config.yaml
decoder_attention: false
max_precond_dim: 512
grad_clip: 5.0
Rows from block 6 of the encoder, named by matrix and row number. Rows with one number belong to one channel. Each number is 500 + 50 x the weight over its row's rms, rounded and kept within 0 to 999. All counts start at 0. Numbers have three digits each.
# convs0: expand pointwise conv (encoder.blocks.6.convs.0.weight, 352x88x1x1), inputs 0-87
# convs1: depthwise 5x5 conv (encoder.blocks.6.convs.1.weight, 352x1x5x5, trained with AdamW), a 5x5 kernel
# convs2: project pointwise conv (encoder.blocks.6.convs.2.weight, 128x352x1x1, transposed), outputs 0-127
convs0.52:507548466461390554457499474434472464498460502453470484469521507522522482538560515467493540503572567517406489414553432428427547548481487549476485482560491486675438502553506590512466387506522529452431483488521496506487492422629550484500470486486469561431475599539535
convs1.52:516495471505516495510548495496506481737473517499487520504499494521505502502
convs2.52:492548454544540528446450471609581532438520501482428451476518554496496533448558486456603622519495439589529508427512489509415454442468518559382455514457438507482616538511502501454516508479449456416441572531496642556427540495571549597470509510478585526512458523518444481542477539450571430495469485510512486476502518507439450470445489500471446420495410398441466488576475506547470482473468
convs0.53:475511494540521423524568477474484552556450452494515533512516476443585490460491472587481491493418390427404478405594541538517408499478534524470473564532440388575550507527450547459548536554530442532504446508459511428434467432550475475560468520535520427534576458483601
convs1.53:478481450507508454529595519498540330475542520471490440495495468576492457491
convs2.53:542522479555502547441382435438496521507527532617512533467422472460558458608479476528479560465465606491476509429510463467500442546462499622555504519380565502521526469557458483509548428520538446481543393500525448509539586518509557489552479456477537589498492478456371517567550521469377474499581404419470527502461487446535400505528505550476530524558487508519431504486462499503548441542489
convs0.54:470562478470526532486465484396407588492508455482589518489534523506472520498506586588461387487454556472583544438396520485380520535499512494599474480508498497440530462523463438503373563515509458456490549536556496449434483494442450451391484547507486554536491538445529
convs1.54:442583482521518540415434453518504522404398448521515441564547479484496502461
convs2.54:546521500513557518462448458465586445439466518488554505408444479474512470569555528480507510392461490592503542392470459551518516442497540571481456455433507435409500475536554513446512508457550552464498541576493484482490482442395426555430470529491506547461511590525486404459522552422554605434524496632491469506489610427531495413552566523467464449598530571482495465535556479518459524486568
convs0.55:374427477453465521540481423511483567505464512451564562495483515426531502508457514544494493512569568576516443485483546495561477441443463512547476546473373443489443533561528482593545488456446530500510480590409447467519434443529506515534412514638505426539549454518567
convs1.55:494501492492509524532455501492476395680475429510476509495473504490420474482
convs2.55:449519500506477441544494423450551566494515522426508521399472496604465439447388477480538505423479585540508472514552567560539533530531513557557489421482416542497489581482583448522501487440430501563470523476536379488468616489430460540489528501468502537475462465517509381461463482473385485535501482456482577574565635464525527537422499539484537448507517510531569413495405461475527524508459
convs0.56:467492493487533516507475610450529479387496508530409526474528494604475530518474536489531457485503540438478496543546394513431569455522514513552498503481495414350498475449435526507450548435447450461534449469411582469474491493608559420444510564465540536459501517559407
convs1.56:477489548477507538572715477496460490489515495524486508526474496517474477505
convs2.56:473572561487512513484478548454555531608584482518474557504615488524505490480471522536436483474581540419449530535651537475538505462488473521508533532490567442473471467561467606556464474409426463543517558462518541462499535509578535391454493427513469415490538507481482568481401378540437493451499559462530502551464535539496525456483457487447395605457418573495517515463459560489573530522534
convs0.57:535530488594374516519554505549463586576536468470619597536474432548517480571465567518520443467493497552512545538421472453496485474559502508560541517477514468436562503473457529370517521568582510580435479499557464503622524463467434543474525491508444511525442517437489
convs1.57:513511492491493469492542404498477493557403463475532507430457528370411466483
convs2.57:480489469494535439533444573477575534570560491464484533529525510481621472555481547343500497561425511574589491411573562487532476397413498410601611538503504525482481457520491494485518433543480567504400582556484507501461497469540475526482551474463526492574452482510488543464443557465550513490523543613539506507452494519495464534501496534573423548504531571546483612499506478603456503489576
convs0.58:533610531477572596492440453544514498553506504462554497504507508581485478572469487539530545439448445414533501432474569496461452443369480451495550540536549466494550426537366555544549528528469576509541436509521518535394468440463551438506500525390515525481495541553478
convs1.58:460501494504480547491495534484501727523524491540484513477498498470497528499
convs2.58:506562558477554479556527601438496472570526437440441412474500532553501540572494562456565465452508409573541498520504484495502532568505407486478567468506425556487500431522496541509589539526479502510577463556531558493495473451488429477451546537506499556445563487569545499642477460575336438516565550462444543463542512471542492484512507464507525483444478501453468473479497453483449355377473
convs0.59:540553469500489473583485526588586442480495461483493544597507527456456494442518531549538503580388458524509479491586474509533473554443424490539427542389598424406576585494513541519511455503442469519501518402471508453542493622583490511534475493549502459535508526561534
convs1.59:525496514531442508489526521514484680525587475461528455567529487500445461509
convs2.59:466514481440567578509538527463460541441493488539478519468571515581511499453489566538294469400516481387516565563567493510514570453626486458470504489474561486481477493568453478450516427452445487501498511446495484535433492515507573511447452547493510318459487412475614534507432485424554516444489471546511477471491426543530534517507476465479426466507526476519555470557495477468530551449468
convs0.60:571500540569502492536481552453500431504534512608463511484433505530574478479416514557399601532458594547478585510543538460533531510459421519505502425478482486555567367552497467477442445400528535575460462491489464544474442483564440543502432577485526458562474553524462
convs1.60:476504485525494522479489456482491523305470498472469379481471493487491508481
convs2.60:471518548399458482471464538564527462496563534523526482512468472573564414565422497515588536630456478419508479466513504517471572467560473573564466465495519558420549504543469499524471502540534477552574533485526598464362501602378464468575484504441437525501526396554567418570491464476529500532460486500540474503515477517438513486556499493486568500573523543444473493505509427528488620387504
convs0.61:506508508442447466577494461507613551489496522519565514564486533469411411517546507482409417450492469513578490453550475559498476487532501415465491521582480566448576487537499543528453459493495449481419524520537524572564429511367483551574442376568462449536438473481493
convs1.61:491510456485522502497424549497517513281491505487512540479484498506500483497
convs2.61:412463454506559593531422607482478472511476520485560458515470527530430500481482500487474433477467578571470553541430459528549477559420523557491479482532541438420539463546493598428431561469436540444491431542446582469452505537526570508519429538589574439599529569530527586500476541523502450473545542543554446456524477482530452541527418500600420553502609502596531541460494461528551509467443
convs0.62:560518541566484434456511535525507502444486439552490507508519516514451642486499468438485470533495479492515498468564635447496598562530532420587414540477483471522513570409526531538526470508464535584514519489447448384487534570559485584456464586504523457477470440465402
convs1.62:503516517502513498482517470526501470265464507513472504498495508518474501517
convs2.62:566456503529437527445519533441564492469560465528478475488480564506452486548511549527586545543505527523501616536471528492487478494542534328530486492438501486607617497507522517504538618510500460580390391534558486497548495470487427482408460488444443526447491536516497433513518523473433536486515449462465570406491466550489576504455492485468561454388560494492486489457508597539402471438426
convs0.63:382533570463509557496514536574507511496502519472369526464603534487473515562604530421478489542533501496507428383494447549441542465475579518490504422558432486558502533546476490454513572515551533456401458563486483466488476537573449560568458456579506522504500480547591
convs1.63:501527525526495530533515457529551526322381517512546485477526507512548511497
convs2.63:492542579475454479452436378585514504430530523502489525509533433534493481535489579506501511469450541474451581531606514483450584490646568483457446390496571558535513495463508458464495521437445461495475476484498554510380598574626552551536510432522501567533524523444523515532461475500471509509575530565519480453569526490505527516494587501410500486622486525490541483405523575463500450566471
convs0.64:530565492447443450450457485495580413530507570548474501518386584589557448480475412466533558550570522504462595512538564558411458584546537533459503396564506446503549491518537468466533478508526512510499481560478493504386475572486473618468560487496502514438476429480507
convs1.64:514514523531516473517552489524508504717510495496521497512540498538562534513
convs2.64:451509546599497444519465543422472536542509559532512448449566575466531560548616476452444454525465478555562424491467567456453474485383568535520480503551483464343494523404460501423463555516473456417476468474505490511500454431471588498461512476494613551433556585495548520488451568506480439437478481507492473559522619507471456515496436436412490486574515460447568514516490527425450488535493
convs0.65:451558517561483553515504452486456608571541499574527555551521474635572460472547535480499520495504516566477396546404497570493534476468527487489478477506423469531555453443522534546473508614481486518424455428504573590453567474510521453579527498450513473594465517601545
convs1.65:445461360414470486581486539462486552491451522446476460442533500541550481493
convs2.65:495454461555511536528478463552462609533529549477389557557455432542489413508476596433471546596477443560563508470488541486629495407561506442514475513511551550526476593516515548526509501527501497461564546458517499481418531471566486564351570463497509481392497518458505452528499540523525500512518526589517429506502416555434594550471560517527447524480437483470546488541529581508533576524400
convs0.66:512529436542525527508501542466447484462479452564466441557584507526539417518451510507559440468438593550467468645534500530416562532474506589636440518433409436551429441505449541542549509550509494435605522520433509563513509418522517484517533502453480507488529468459494
convs1.66:494513557453519506541708495448466491435493488502509495455497511477504507502
convs2.66:564413478435464538510534504465556487619511543515440514500544529453487434508529486551435472440541449385444457477510513515489502471520496444459427560440612485503568546538491550564419488456397529496491492472541547544442578513342546533511522465619563469531519584514531556494518460515523509565477465465403477528566569542535579485509518537495449465503577402530480416515462478425495572487556
convs0.67:503553515443464516486512476605581498485479553480508556431472500473409480471481485539514529483562438550596509570520497446465447463468468522403391456474521507470430514542479505550514536466423486483565573441424458452497515518579491427325486495448453436479569416484507
convs1.67:501517517490512491486529531502419377457425536560528452576545484574545580479
convs2.67:513503415490450526593510471477486474463514493527507395550556505449436515429542483493563539446487489637561554376574478491507567546529489506499591463454462500514508530499532418558572558556453427578452374517575516567550539463495473450564489477477517482555469466486482595438512474546438530480401462610499504593565561489571503502511426483459442466501505449567569481464506519454499483467419
convs0.68:510429477539368515506460483489497482457556558477501505473433494521473526589470493441457452510463413471483436539452511532449438527523508511398489510426411630473522470488512521461483515549510531498564424468517511398480495489536479478522597589495457353504524585599513
convs1.68:486513500487454521494457542488509526554442350491481462413443494526403552478
convs2.68:550454498508513523526617643456528522491404460528539474529522470435554470510468509492526470491500518446467554389544443460484466457406448535441483565585469471535468448475424521473462518519500481457493483510509518504441508474498488470539556481501419642491457582533506519534550520583407557379485584490421637537412578468484462456500540468477406469519510532500448582562485442519513519446514
convs0.69:537511416530445529562438485555410542549513561507597507454423516507542438477377493491566491407510497505535518495452421513464481504469504513543528501519556462496449538489570565473423498535485397528472531540576559575521442533505527511468532557576489551623374488563470
convs1.69:498483494488499502494546500501514547727536509505496562519510507497500504503
convs2.69:459479522558489597487510538525523474427520476370535551474519527528464437546479476472536549533486428508559468520465532464515555485552425484386466373544500392491547535473481464531512444501490534496432570490445499554519520582554519524463565589610550539529416509556434599585508520585464439490534580392529477550473467513516507401487534533534441505535427451453489418529551503505544440433525
convs0.70:446461539425543433440461526587433486484589470457495446501479474477528507608540414381550536498587555459547521489477555426461481520470606513478530504488506500505421520514516458609464636562596581471471542504449463498492537502541528455528428495534523453543542478525473
convs1.70:512509493501492524502513510517492653319535513500480549510513495491495508502
convs2.70:597465448557541465492447530541535489453504445495466555506574463456508488516402535492515508437488470488478442382501387603512488400437475453541452436588535523507545469511545429454534389539565489511515590501505453507497477432455510569557638488525455524542445415495467382485515444494588468457516514486539580493513432534454571567489538538464558428547500498499532521513397493542510513510579
convs0.71:433479488423554499586405544515542465463513504512494490515439423456459530559547438508474471523520571539478423442503515548547446465443493469475404529506476538549389468537549536553557523401484442456525497610445429435475465456523517467545422551516504389496619464543512
convs1.71:504488503488495478513493528486515528267547515483523491514506501473495477487
convs2.71:520449486503541459411595521517537458476502501581576463632514523471606611514544509563479507557485481519518537471605543453425488553479469501518509526559457521516605500550401472547515483567492485532532503483510502479606452488612572443517534558474422507512459582406485561478559521529508378518448433469476442521510470501489455514602524396560544500522535471479464567484393526469537498498525
convs0.72:502544452518543455510459567485588449562441562556588495543510563578584589447495434551501433471528505550571471521434494458493484454558503475523619517500567490431447528433483533573567589595398474521536487435539437502511569484510438498479440521484538548468443477462539
convs1.72:504508516484509500498553513475508521714496480488454442437524496512526517491
convs2.72:551524469483476468496532457502469474513441523506525532530493563562543431422564444436490567515456485435472554589502403522452526554469483436404554521436516524412430468445490491493437441486536559531453465530492519492502554488569588465420448633494473515402481491508530447512521431459521560549554453487431406494566539577578544468529544509353451540510503453512547527501454423482485575402568
convs0.73:486542517502483493509549408578527458396528529529454525479415521572526537458551417509473386413522460428504530455461562486482524546610501494492531605452471490530518441489450448515433370439557525605547494471494544486569488506493514589531509534447469472472491550592523
convs1.73:493514497458511455527483540472481494694462507499460610504514476505492508530
convs2.73:550452352536559457499535518494486486494456467603514472448505376482602485493558502568584474543538497495511534493517549562625563407477444397458422589487526450478534542487492514486497502468500480616459547508421493383549503484393473426503493501539580579516489527514482437513504505487560547498473486490487438479580527479483484519441448584465546461531485492530515532522495361491457438549490
convs0.74:507464544549595560441520483534488540474479515565454545482399531470515475537454585495547459441439383468575426483379486419506521468576476540537513560477445484442514545524611563505502476544497464507563528477538532418597535478490581427529489477500527478583483472585454
convs1.74:509496499532492500522287448496493444498523524496468464443465508534506501510
convs2.74:448549403560530461482567517506452524460419520427456452551500463418519476522479488391533521451532437541514500472471516468438500477403533536442511515365590471479468501420535541512561471529520560419535537378534476502431565603496585552542502536513479518442507532514540462588561466516437438438474542532502530551441596444515422466478464439542505525554560429511472456467446461583478600487483
convs0.75:599531480536478478524561468475490412452545447507474457477510487463542538447552479419428629535448499578458472463444553480522491531529426510385511487474400545616559435507441624468450501510591475501549490446467538552515542556488490506533453407480536505481517476550553
convs1.75:498467536512481491492644546533515545623597538529509448482474489516465467502
convs2.75:510450596537430453369520564517489476506626524563494492425472532491535510537578462549567608437540583508605528480525498522471597513420510439575519502493391451497460457554566493446499554502543486480446423480484471476530450500519406592573534516545503510526528432549435485521557507408437529444415446473466490541508568415454466512518498519486520467461419486513481541468552555420472461474451
convs0.76:552499498375532469512560487420578482448503442505470477492435462541555489420504417442396409462504521459563403521411519530532510512521467514461511499480450511525549476658456424469534550385544530470528534493434458415472460518494510474518469454564532506477515514577447
convs1.76:449509543563501533519559491524538473628519567482484600510540493533566579531
convs2.76:430463466532518522637451586508445485493554544546548498482477501518505577474553498530524512589546499516549453486458639502568473486451506420458441515488491486493402503497473475547588512480579547597538561455519467550436405541469397511531548473487458463494537417604430537462509401443557477587529492527573488487501431513484462576501483567585523388428510467598526508455497511482516477498470
convs0.77:459481441532508504518518498503534562510480537479497506474522499582438348476407531444473515583424467475619559497461503472514507395489533433565503550563442508476463520620458497529456490503540567437484499535538397474417573515446486464455605486518526411505468532561503
convs1.77:495463528503514505518448488505508493490710436511515556509562480483520486503
convs2.77:471509472449558538455561462459507579530512500440503424523531482507424541515411474491547529473473566461466462537377487485503539447484474428488483461467450581497563515481547489491458554600456512477481632477472464517428493518595551465444410469452453529437480537541479522609472514476458537434497496460622503432435515543628537482450413525454490566544394450505544584503551488508415449438513
convs0.78:532520404474528538494451480571556527595524463520480530556606402465468511427446512419517525498449507567502450562456458451547628548537574444574458536478517548500511461510528498461446466580457481544486479503475539408483492454571562573558472453534439555547571476441426
convs1.78:504516462541484513519445533511530444355452475499621562557513529470522536527
convs2.78:462425506582446405523421524489521440538430521481478473620506558534425457550486478526499438483515438452495493447507553520495463507523489388514530547473473471542467548436515515537553461510553548480451550455504569435421459531608485572394502471516463437389570340456512488419531490530532487426459476408454515404465437488470491426536430471464529537541493504523470405555491498510490530483425
convs0.79:471513440441482535559519409548459453499494519541553505542514458497592443513521534467633513448424488525493510583598553401555496537490566528571476460519487436576396489472415558536601469525589520483506531520431534551504519486524444531521488482491388404468539507498532
convs1.79:526500488516498472476262499509474494489472497517518501512489496504511489521
convs2.79:506521530545478400489470446509477487489590468645493554452470442625524542493484493429482504574496432420410493513533514570463605578520440456510589468444552484505359527502543561448585471558506467565524511560522525448492510475577492476395580557523478501582493576523471547522506463454440502493536503453519486457386498427430479514549452479436494529455429508486512549471573504455496470493541
convs0.80:509669522440496500553531510508507544456514458520542519520596539471495507527612544419394495510498493549466527538488451553433486490513499516445451478450493536471545606532404514516505475471489525504436462547477384405438535443566471485420523501438515497473454474623552
convs1.80:482534458510500478517373460510540471352469488510440428478490529504559537493
convs2.80:498489611433488520438503425542489517451480455519513469506484558428454550578495566439439531574488575438382500516545560534497485546580601385494419479528514475553572493495484509541614514563548434496467535511507460507516501425541516499375554557568555536519558574404495539567506523536467498421493479481499453404557565438535464498490548505446566458556437442487499500540526442577485456557498
convs0.81:520472563458495550548518531491528446484544448462509502510512561604543519552418470531496530537507387531466473501471549491562527587527493505553468474605522582549481597515497555500446499506539553564569465550448566601493495482458443442503543444493382389620458503516551
convs1.81:491509462493482605541405383525458516487394471504560480452513515508478555501
convs2.81:481565541490442454497431530521449508470474485525550496554553581441576542468414538470541519516561397555439528477551593460445554455458456428512532477533485487469465539460507477553551440479503476491440469470500465409485387458463515489453553531451414450538566553501503545475491464545501544515593571392505409443482432481389443506456431600536488507388505486580539482488594540502440582549486
convs0.82:517425516469503383480480535532539638541447449471459443551500545536557563508545560421471419558453543506490417424460473439484528445528528508489496483575513492511510497585467481535512444424553499440491408527566479532474446522520527550515494490399599600492428468427545
convs1.82:515516518508522460501540402468478530395605578494483470468446389514502488509
convs2.82:447431493602521552479571524535550571519451441585478539539550593463420406524484462505507595536458515436495456452456517516522519438548488558522495492523540624574473503480465473559478492529517419549562607562478574434491489438504430486506504584580396460444493502545545557474419524475510459538519617502566538426477600555561532560490469535506531484452592486472483491464418474541521484463506
convs0.83:498466511447501447537413563464587555624578480483559573451577565559577496534418459595496496485459506478507515443481490524553523458508488475569418528495557525490532475501491508501471454510438418486495518427409577558482533505436449465556498489467519421383553487404448
convs1.83:482484452518504552608560476521503576564427507573564518388521503465471518504
convs2.83:460564554550552490614520610550477474507513498480495500637587517460480570384516546520448497551525401505465473547573636578432521419456566480402536418484464465486429523411529522524528483472517568488455484478522583505536489512508512595469477477451424495483490565518429546492468493556513536556563468456513484494422473514547482529556427520469509432428487499401551462539547540438467525507527
convs0.84:507592423435560536527558440510481568450450512434540608528519419452473546542500492489548470551530504509479519447465542451630553482530443520458470530454604501454603535518533523472477599525461558551496505467598526480439435569578548502478562510480448391498497544506495
convs1.84:514525533486539539532503497512500475351369407498468492529507494519475454550
convs2.84:548415500561519448492475509524534488560474505562487341401464438471478497524516552464520468508572464559445508442570502527457529508454477355487553531521593525523501514435496596527585492493580398545610510477501514490527504458551486539430479490534490550461479580490441542513494441443479432431450460394519480534454564499438480492568503596391502492443500406472445577479474479503464529476444
convs0.85:468508517490535584465547527527424546514467512484574435523557517452511527497589607529544572463504547516569541570478467550497495499532413500563489520484402545453436527493451451539454443508502515525469570550588432347505483411426428526569412505560459492539556460506506
convs1.85:480459456478481537574443558474464399642515561486535529536489453517523531490
convs2.85:482488500516512472569644612508449558457515472488506466591505475573462478506485513529574525571546447515504515516525539534463612523557496514442517511536396512453473485520514476596519432475504581510439368594480492510513387489515493565463579495517415439483482487538511491518525521460528482508539568427369524451509492546522516585504394564481579410422468530485521488443509494464511545398464
convs0.86:433463482547451578490452480474537518504496481590452437538501514393501429562476566467471496494474450557400518568532560540485499399491508548567474500555517546542647449560477579476451495491471433425539455534517530490564520478424439472529538423566544435461488403467478
convs1.86:502499486499501484500503474506483518737487487495514438501496505510496500493
convs2.86:476503523498507489539594451359489440441492486586501554486483543489474407495515530407549533393481536472432512455539457541468499337518486469450471487495485515542512403561557497522566553581458503568576461557550528447518463480455463600470579493486463569505390507523566554459516439454482461520474442523472509515477558497553438539456572470546520465388441585434556421534504502492486522505540
convs0.87:532482390477466530457463479420523565516458504514520488468553445370358409531554593443526547477534457441514512519461602564493438487511500522541509444499460494422580480467444469475456539458444406439584473474470546509512508517467562509499544455581485512517495477406557
convs1.87:498503519480505500505499524493491499741494484511475498472523496519511495507
convs2.87:556541565416467404503555514443546438564519500481525447437502598578549488586424555484533496451479557483474488424569447512449503398511478518432508531571481548571552467477412492533525488534543507612525423478529542479496465499468455518453514454479518496579456514509571385476501534468442374529455439484434612506514504570604499528405541502455563485400453499511520460451525532460483526456528
convs0.88:428436482528494544553493473524572460444544550492477511504522501475490642523533517471458619510518510546552528501458507577433453475456360519551489536521549433464534454492457468571549588490428486516480535468433417364534539479418480480537562434479550496486537469580476
convs1.88:508514447491500498451552525511511494709439514482483544537476473500505481516
convs2.88:487516533454503401495517530480499502505517450479448478481455545680479408483510441505555485536480567549442577477478546535439614478422423488512539396543526569549458508512515589428498516549360585482568432519488451433506552514458492571567427481479506450462505507574445533406531536561417482512499534461505459466500501498495497527583497510425464462413423518468451497552426499461455496453485
convs0.89:349508387474483533427486556443507512525539541564439432458505500433621457490515536469537527420481466489498530501453498489433483461468358531490526454505586579493537469541452492543516456501459437488402530504478510440565460474461524471489568457503586416541472508443557
convs1.89:488500484508513500498516490484493494743474491508488486505499497477513502496
convs2.89:539588582477496517445486550486485432493459515487500449474483497549475444561512579525463445543559441559466457470485528474445591398518498537442508464574570503517556449521588534471580582540497480524480513609487578435547469518497396526456559498503548515458465460522630467482597506421468454554532443518477536470503408594543434550598467502581538530530415453429528439535445527493468488428535
convs0.90:511607477504467454435514398514493610450525477520462561444430504491487541600490490497441503513529490526594444499514469515517518446529496540489552463549513527459651502462529606518398532474489546465504510499441488423501503546508505424512526545467552573535561383617503
convs1.90:515500552499540500429661552510452449417420480474508519523485518475545477519
convs2.90:532492504481537462576522460470514435505572489526511474562445427432507459511507501533491460452486387483491467491524482605468518478522600416434545527526399613466537542425464513576540524493558410452523455492602549522487527468529465490473546584586458515413516558464563538471513529638533459527445526376398460481472488498517467559509462467421509515450533425504421523453594546436479478502497
convs0.91:452576518509532519511398494496587473527563507501491478429512472540509529540427444523491494512449461543538406452423536580569550553481438511422535450538513561449466554525539583504403443574426546422544547478505580480481482588564470491590473467395455497534575470521535
convs1.91:524531585487510582619576581540518482453501445500504497431481538547475461542
convs2.91:515554565522493525488520495486589486576562501469505462582467478517494531568519555446562439545490485500442489416542584543526465451479426446526538504517430481471441486445565474509543458458501439480566375478506607481527439481524518585487514539479410451422512471377512546456571478469509441339566518480467522454508451577498485574624518482499553520436464538505515495505636529423479504515474
convs0.92:388471518490423603497463414415554487452502469464535485468450473487501430496563484498591524514482495429456461459569450525543445530470527509416501463549543538521454401613488597466444430449510517462526529535434584538612475515474503530489503564532490501444442442412490
convs1.92:488485498517514499481583468501512508722498498494556483496513501503496513485
convs2.92:594579546528453490429514511385490495475419512543497506518487477420508519552524471463511515491507544494451391499426528488482401477500515423458397517414555557484498444470485545559566540521500445494506588533500484434535503495517422500389484486400610538562484484470523448511407564550419497473480380483515512529566558564541469488464587422560560486419548479518492401485479534451471442473455
convs0.93:495580431538490568473502470536425469447484568492505539492497482450617431493484467482438525493518573432538419423604490568527578463455527405497499508477508493380506437459528535561543510477534503513496607490531418544492492609454506524429442503519501569395569471509489
convs1.93:518475518487497485375451577534467387475443507533505377496497478500478488475
convs2.93:513440527553531452426501568512565517521538467631438528545485489547483555540511466536546377449527520611494592442518466575434496615487564475505519487521497491548572488486560547588470515482511463568523533519462565463581492500509442472502505599582513608446564516508507524556422448453502497530490603487471501480402515525523480460556383467451524498498496475532486512455481437485532409600590
convs0.94:543457518448462421497465574551394471536484512476444571535513372539482424493479491438576510529493507481432535467580531490475448581423470506396512547461571495472458407526572502491453437445467414459488509487530540492396574466529577413491520485498513510576494446539558
convs1.94:505499502501503505500461498501496505745488497504500524494502502501501499501
convs2.94:471493500558470579515498462540567469518559501460458590492522576572480496481507522470491510468491460570565391463400495547527540466559508492469458463461490360508542490443497417445465553446473575394471596489514637527469482489551424554481522444555498516502507592519535532536433579558534413450488552443512534500495528450478519478462428597577428574516467460527424440526559454508529442479574
convs0.95:548573444444429488530485530491554482518481534528544532436477505475530459489494613485499437459426442575471556536502462488542560565511568524467519503503390334498499550452480497443462483468479511431516443525646532520499517541471541457469434487520577549607576454448486
convs1.95:486442518483443496493501529498475336504586531499393528466542497481454518476
convs2.95:493399460588506429559511429561423487410520508525475459529494440527471453538487553492484501500604518497533465519439538496555532427521498504461549479420541543593463481445442465462532459506512422412471633456487539495583472571603392519523528496508527504473466551467528528538452461514448557451555593519471402524489515508531540531471474469494487527570522454558580533438363554429513489581425
convs0.96:447508482544483545539527466544564433502500533467485488406621483495501533462458497500497583548499524605382487427428496484450452539553531535418482519565532485411559426512478630457504470622479523494575486463547544525536495530443490519552429488495492484488529392467428
convs1.96:521532465537465489507570530468514461679480521530545574565459520482479516493
convs2.96:508549509441507466536415557439503456477576538426471504526474565536563439514492491503499499604462446520507501422535518506461484528463515488546474431515397597440550424480591446434518501539558521438545371464500467494427394491540452623479583518501437461483506524502549496614566530499487514391536451574529522440516498481502398522536537425443553447517517557439472456508599535540447519471501
convs0.97:539529504468411505418518384537442446435576508463440502503558391457525432551539566466397544513568479489567479502538461555439419494528536502535454461481477466450502460445509522461397543527583467444431466423549447406458533506496454565510551504457398492509498524491532
convs1.97:435508567488496524453442581556460453364513570506478506564545449510531499495
convs2.97:502526568436505502474506589565523464440521460539486655481443550465574548450487386485503473497527515479486384636533504547457521521523524579508554454503523504534485501453539485509413506507505462558505482549571521399479566474457523373509431513464558501576519456496514474522468472476482591547493611508457411482527564548572455529428463590538478499429509526510565496463530514405526433514421
convs0.98:468518522452505409409523573550495421484364530506493481438544466495548530568397607476553467540500422463510492508521454502527544437587492520584477550470466586500522512570468447508517453450537485512503451487470554471572459493478478563458409519519509532605594482404481
convs1.98:474489453486457511603382575439545530606524475542532440517501491526502494479
convs2.98:455535456504481528517517436472466469589462524410564480601555444509506484539475463556492545505500576413500593474458586488465530518422546493464471436479517499500482572481583451521453505417572582597458370547459489540534464470509535600528527474489445563422535549488541553474513501481598455489510424473431545368519503544533479610590485481554532490514495474497459616475490553561493505474442
convs0.99:455522479458538488556494425460487425506477461571486426531440579475522387429444474488475518426489569497500566617408497519479491429461476504506545472493475488452447502412413395428466428592513533512516454468455436617484516537567464454494420432484469551504498504525497
convs1.99:520473485489469510445640465473487519536387452470460410514541493512449465458
convs2.99:495436461504452542459446456461481377577449541490562482580503529452441497463464523541410466472505563487429633555536492514403476534528496519595451541432526507471507520493543528436569565505487585434540441513530498514496409620510384522472482485537532470496584556463519556621472419565560490442446449533454461502597534558463482530497502446584447549493542551506505571500492443495518485476457
convs0.100:512582542518500476510482572543551435538550531433484558526519443493371537500595509521531471433460544619528504508437479487547496510437448569498488528442550504481519521513565453515549437566582573559488478516416505549487474492626521492480546597563374469500500554442485
convs1.100:467488479470518452416569535468466453688535518494494461502499478498471485506
convs2.100:474437599466528591481507566490509565537567542501470499531532500501515584443577431537412512508513436404479514629522438473490550538625515426519460572435526500530545542548575495478466494442466478475516534551525540469510510433395478521557559513560494373547428430475522514502552471489474415472485558546592448576487491523516546562430533475500479525547495450593522399483468526490552490421555
convs0.101:532459458378527547520521512495601443538514571529445529517506557483524437478457498528501486492481433507499496573468489508454448475489527499367479419450458403506575586503503471567558509472476457510617557451592542460519460455502556469537461606471475571547538602562526
convs1.101:455479517499480518469484463520462335377536544526489571542470491510505486503
convs2.101:458440384547561467518538530450408467495452461443468435505486494448525483605539463470492411501492527589518544424374347431518401501493527641424488514498548446449512495460448504463536522471506592396521520501498559461514521535451476534543496478487508511423532444468487460598542509496443503479497514538534464530449555486443449524522495545568499516581482493507412478409468499463431557556451
convs0.102:486441518505574491523498598497613511435471473469459541560458498502528426433503514455459497418463487575554471450494499539441474599527466466546516470514459529490500627383443533498464468551503466505547430473500452361465573492526542430497471410494541564462529513595548
convs1.102:473502525493494519476722515487541509494541513469513482531471503487539456502
convs2.102:522525484429559517563526489475517509530486498461489477524486527547572539377590430466403576505533504354465599547497455520489588445423523400525500371490453467482480577553491504491436530460479601468534477529512446444402434484453500517556455492452439514483536487444443518430520558483495467495623491520507534369579461546505509515517518543455492530516474498590530550508508568529450534429503
convs0.103:463506463522428565517523588515526563562523473476535484573511583541471481515526528453475531510566515527492476430511492536399488460436433480469490561450437541437397571513404405504529503492510502481560629434462446456532490539375473548454399537471526540525533448425530
convs1.103:509514536496476503514489472544528541349408375507533487508510506528546442484
convs2.103:508441479435598582522503523524539435413589501543586495569582511483547526504490442483522544519614601461594600510540553432516502434569583462461409584549494474473536490488461574517495534549425463559475483560509579500528485457638535509479473512485511524509595555431513507509493530491541557498554416545480429513567348507559497497542556506487512512538522450456496539498467548504507473497544
convs0.104:472539541513469496501475489461422532469397494509513487490507452487544585470478469425550485443502520473485378580495565473568439471511571536334494544545484472523481443534491444586391517520478451445486473525473467461522521488526466444335493452573470505499501414554479
convs1.104:505501491511502509539458525503495390379472510503484667470497502527523511497
convs2.104:475538586533529495477462497493437572470495558440465479598485508467474513530477540528489597453575505478566492437505505467472385395580497439470458384513462558518522503590540501526461602439476580426504546381619463501436467473484539491448544483480543472378448496511487568477528465508500472466508470436478486496420488546463493410405472515562438477512548431479437416550533491546504482414516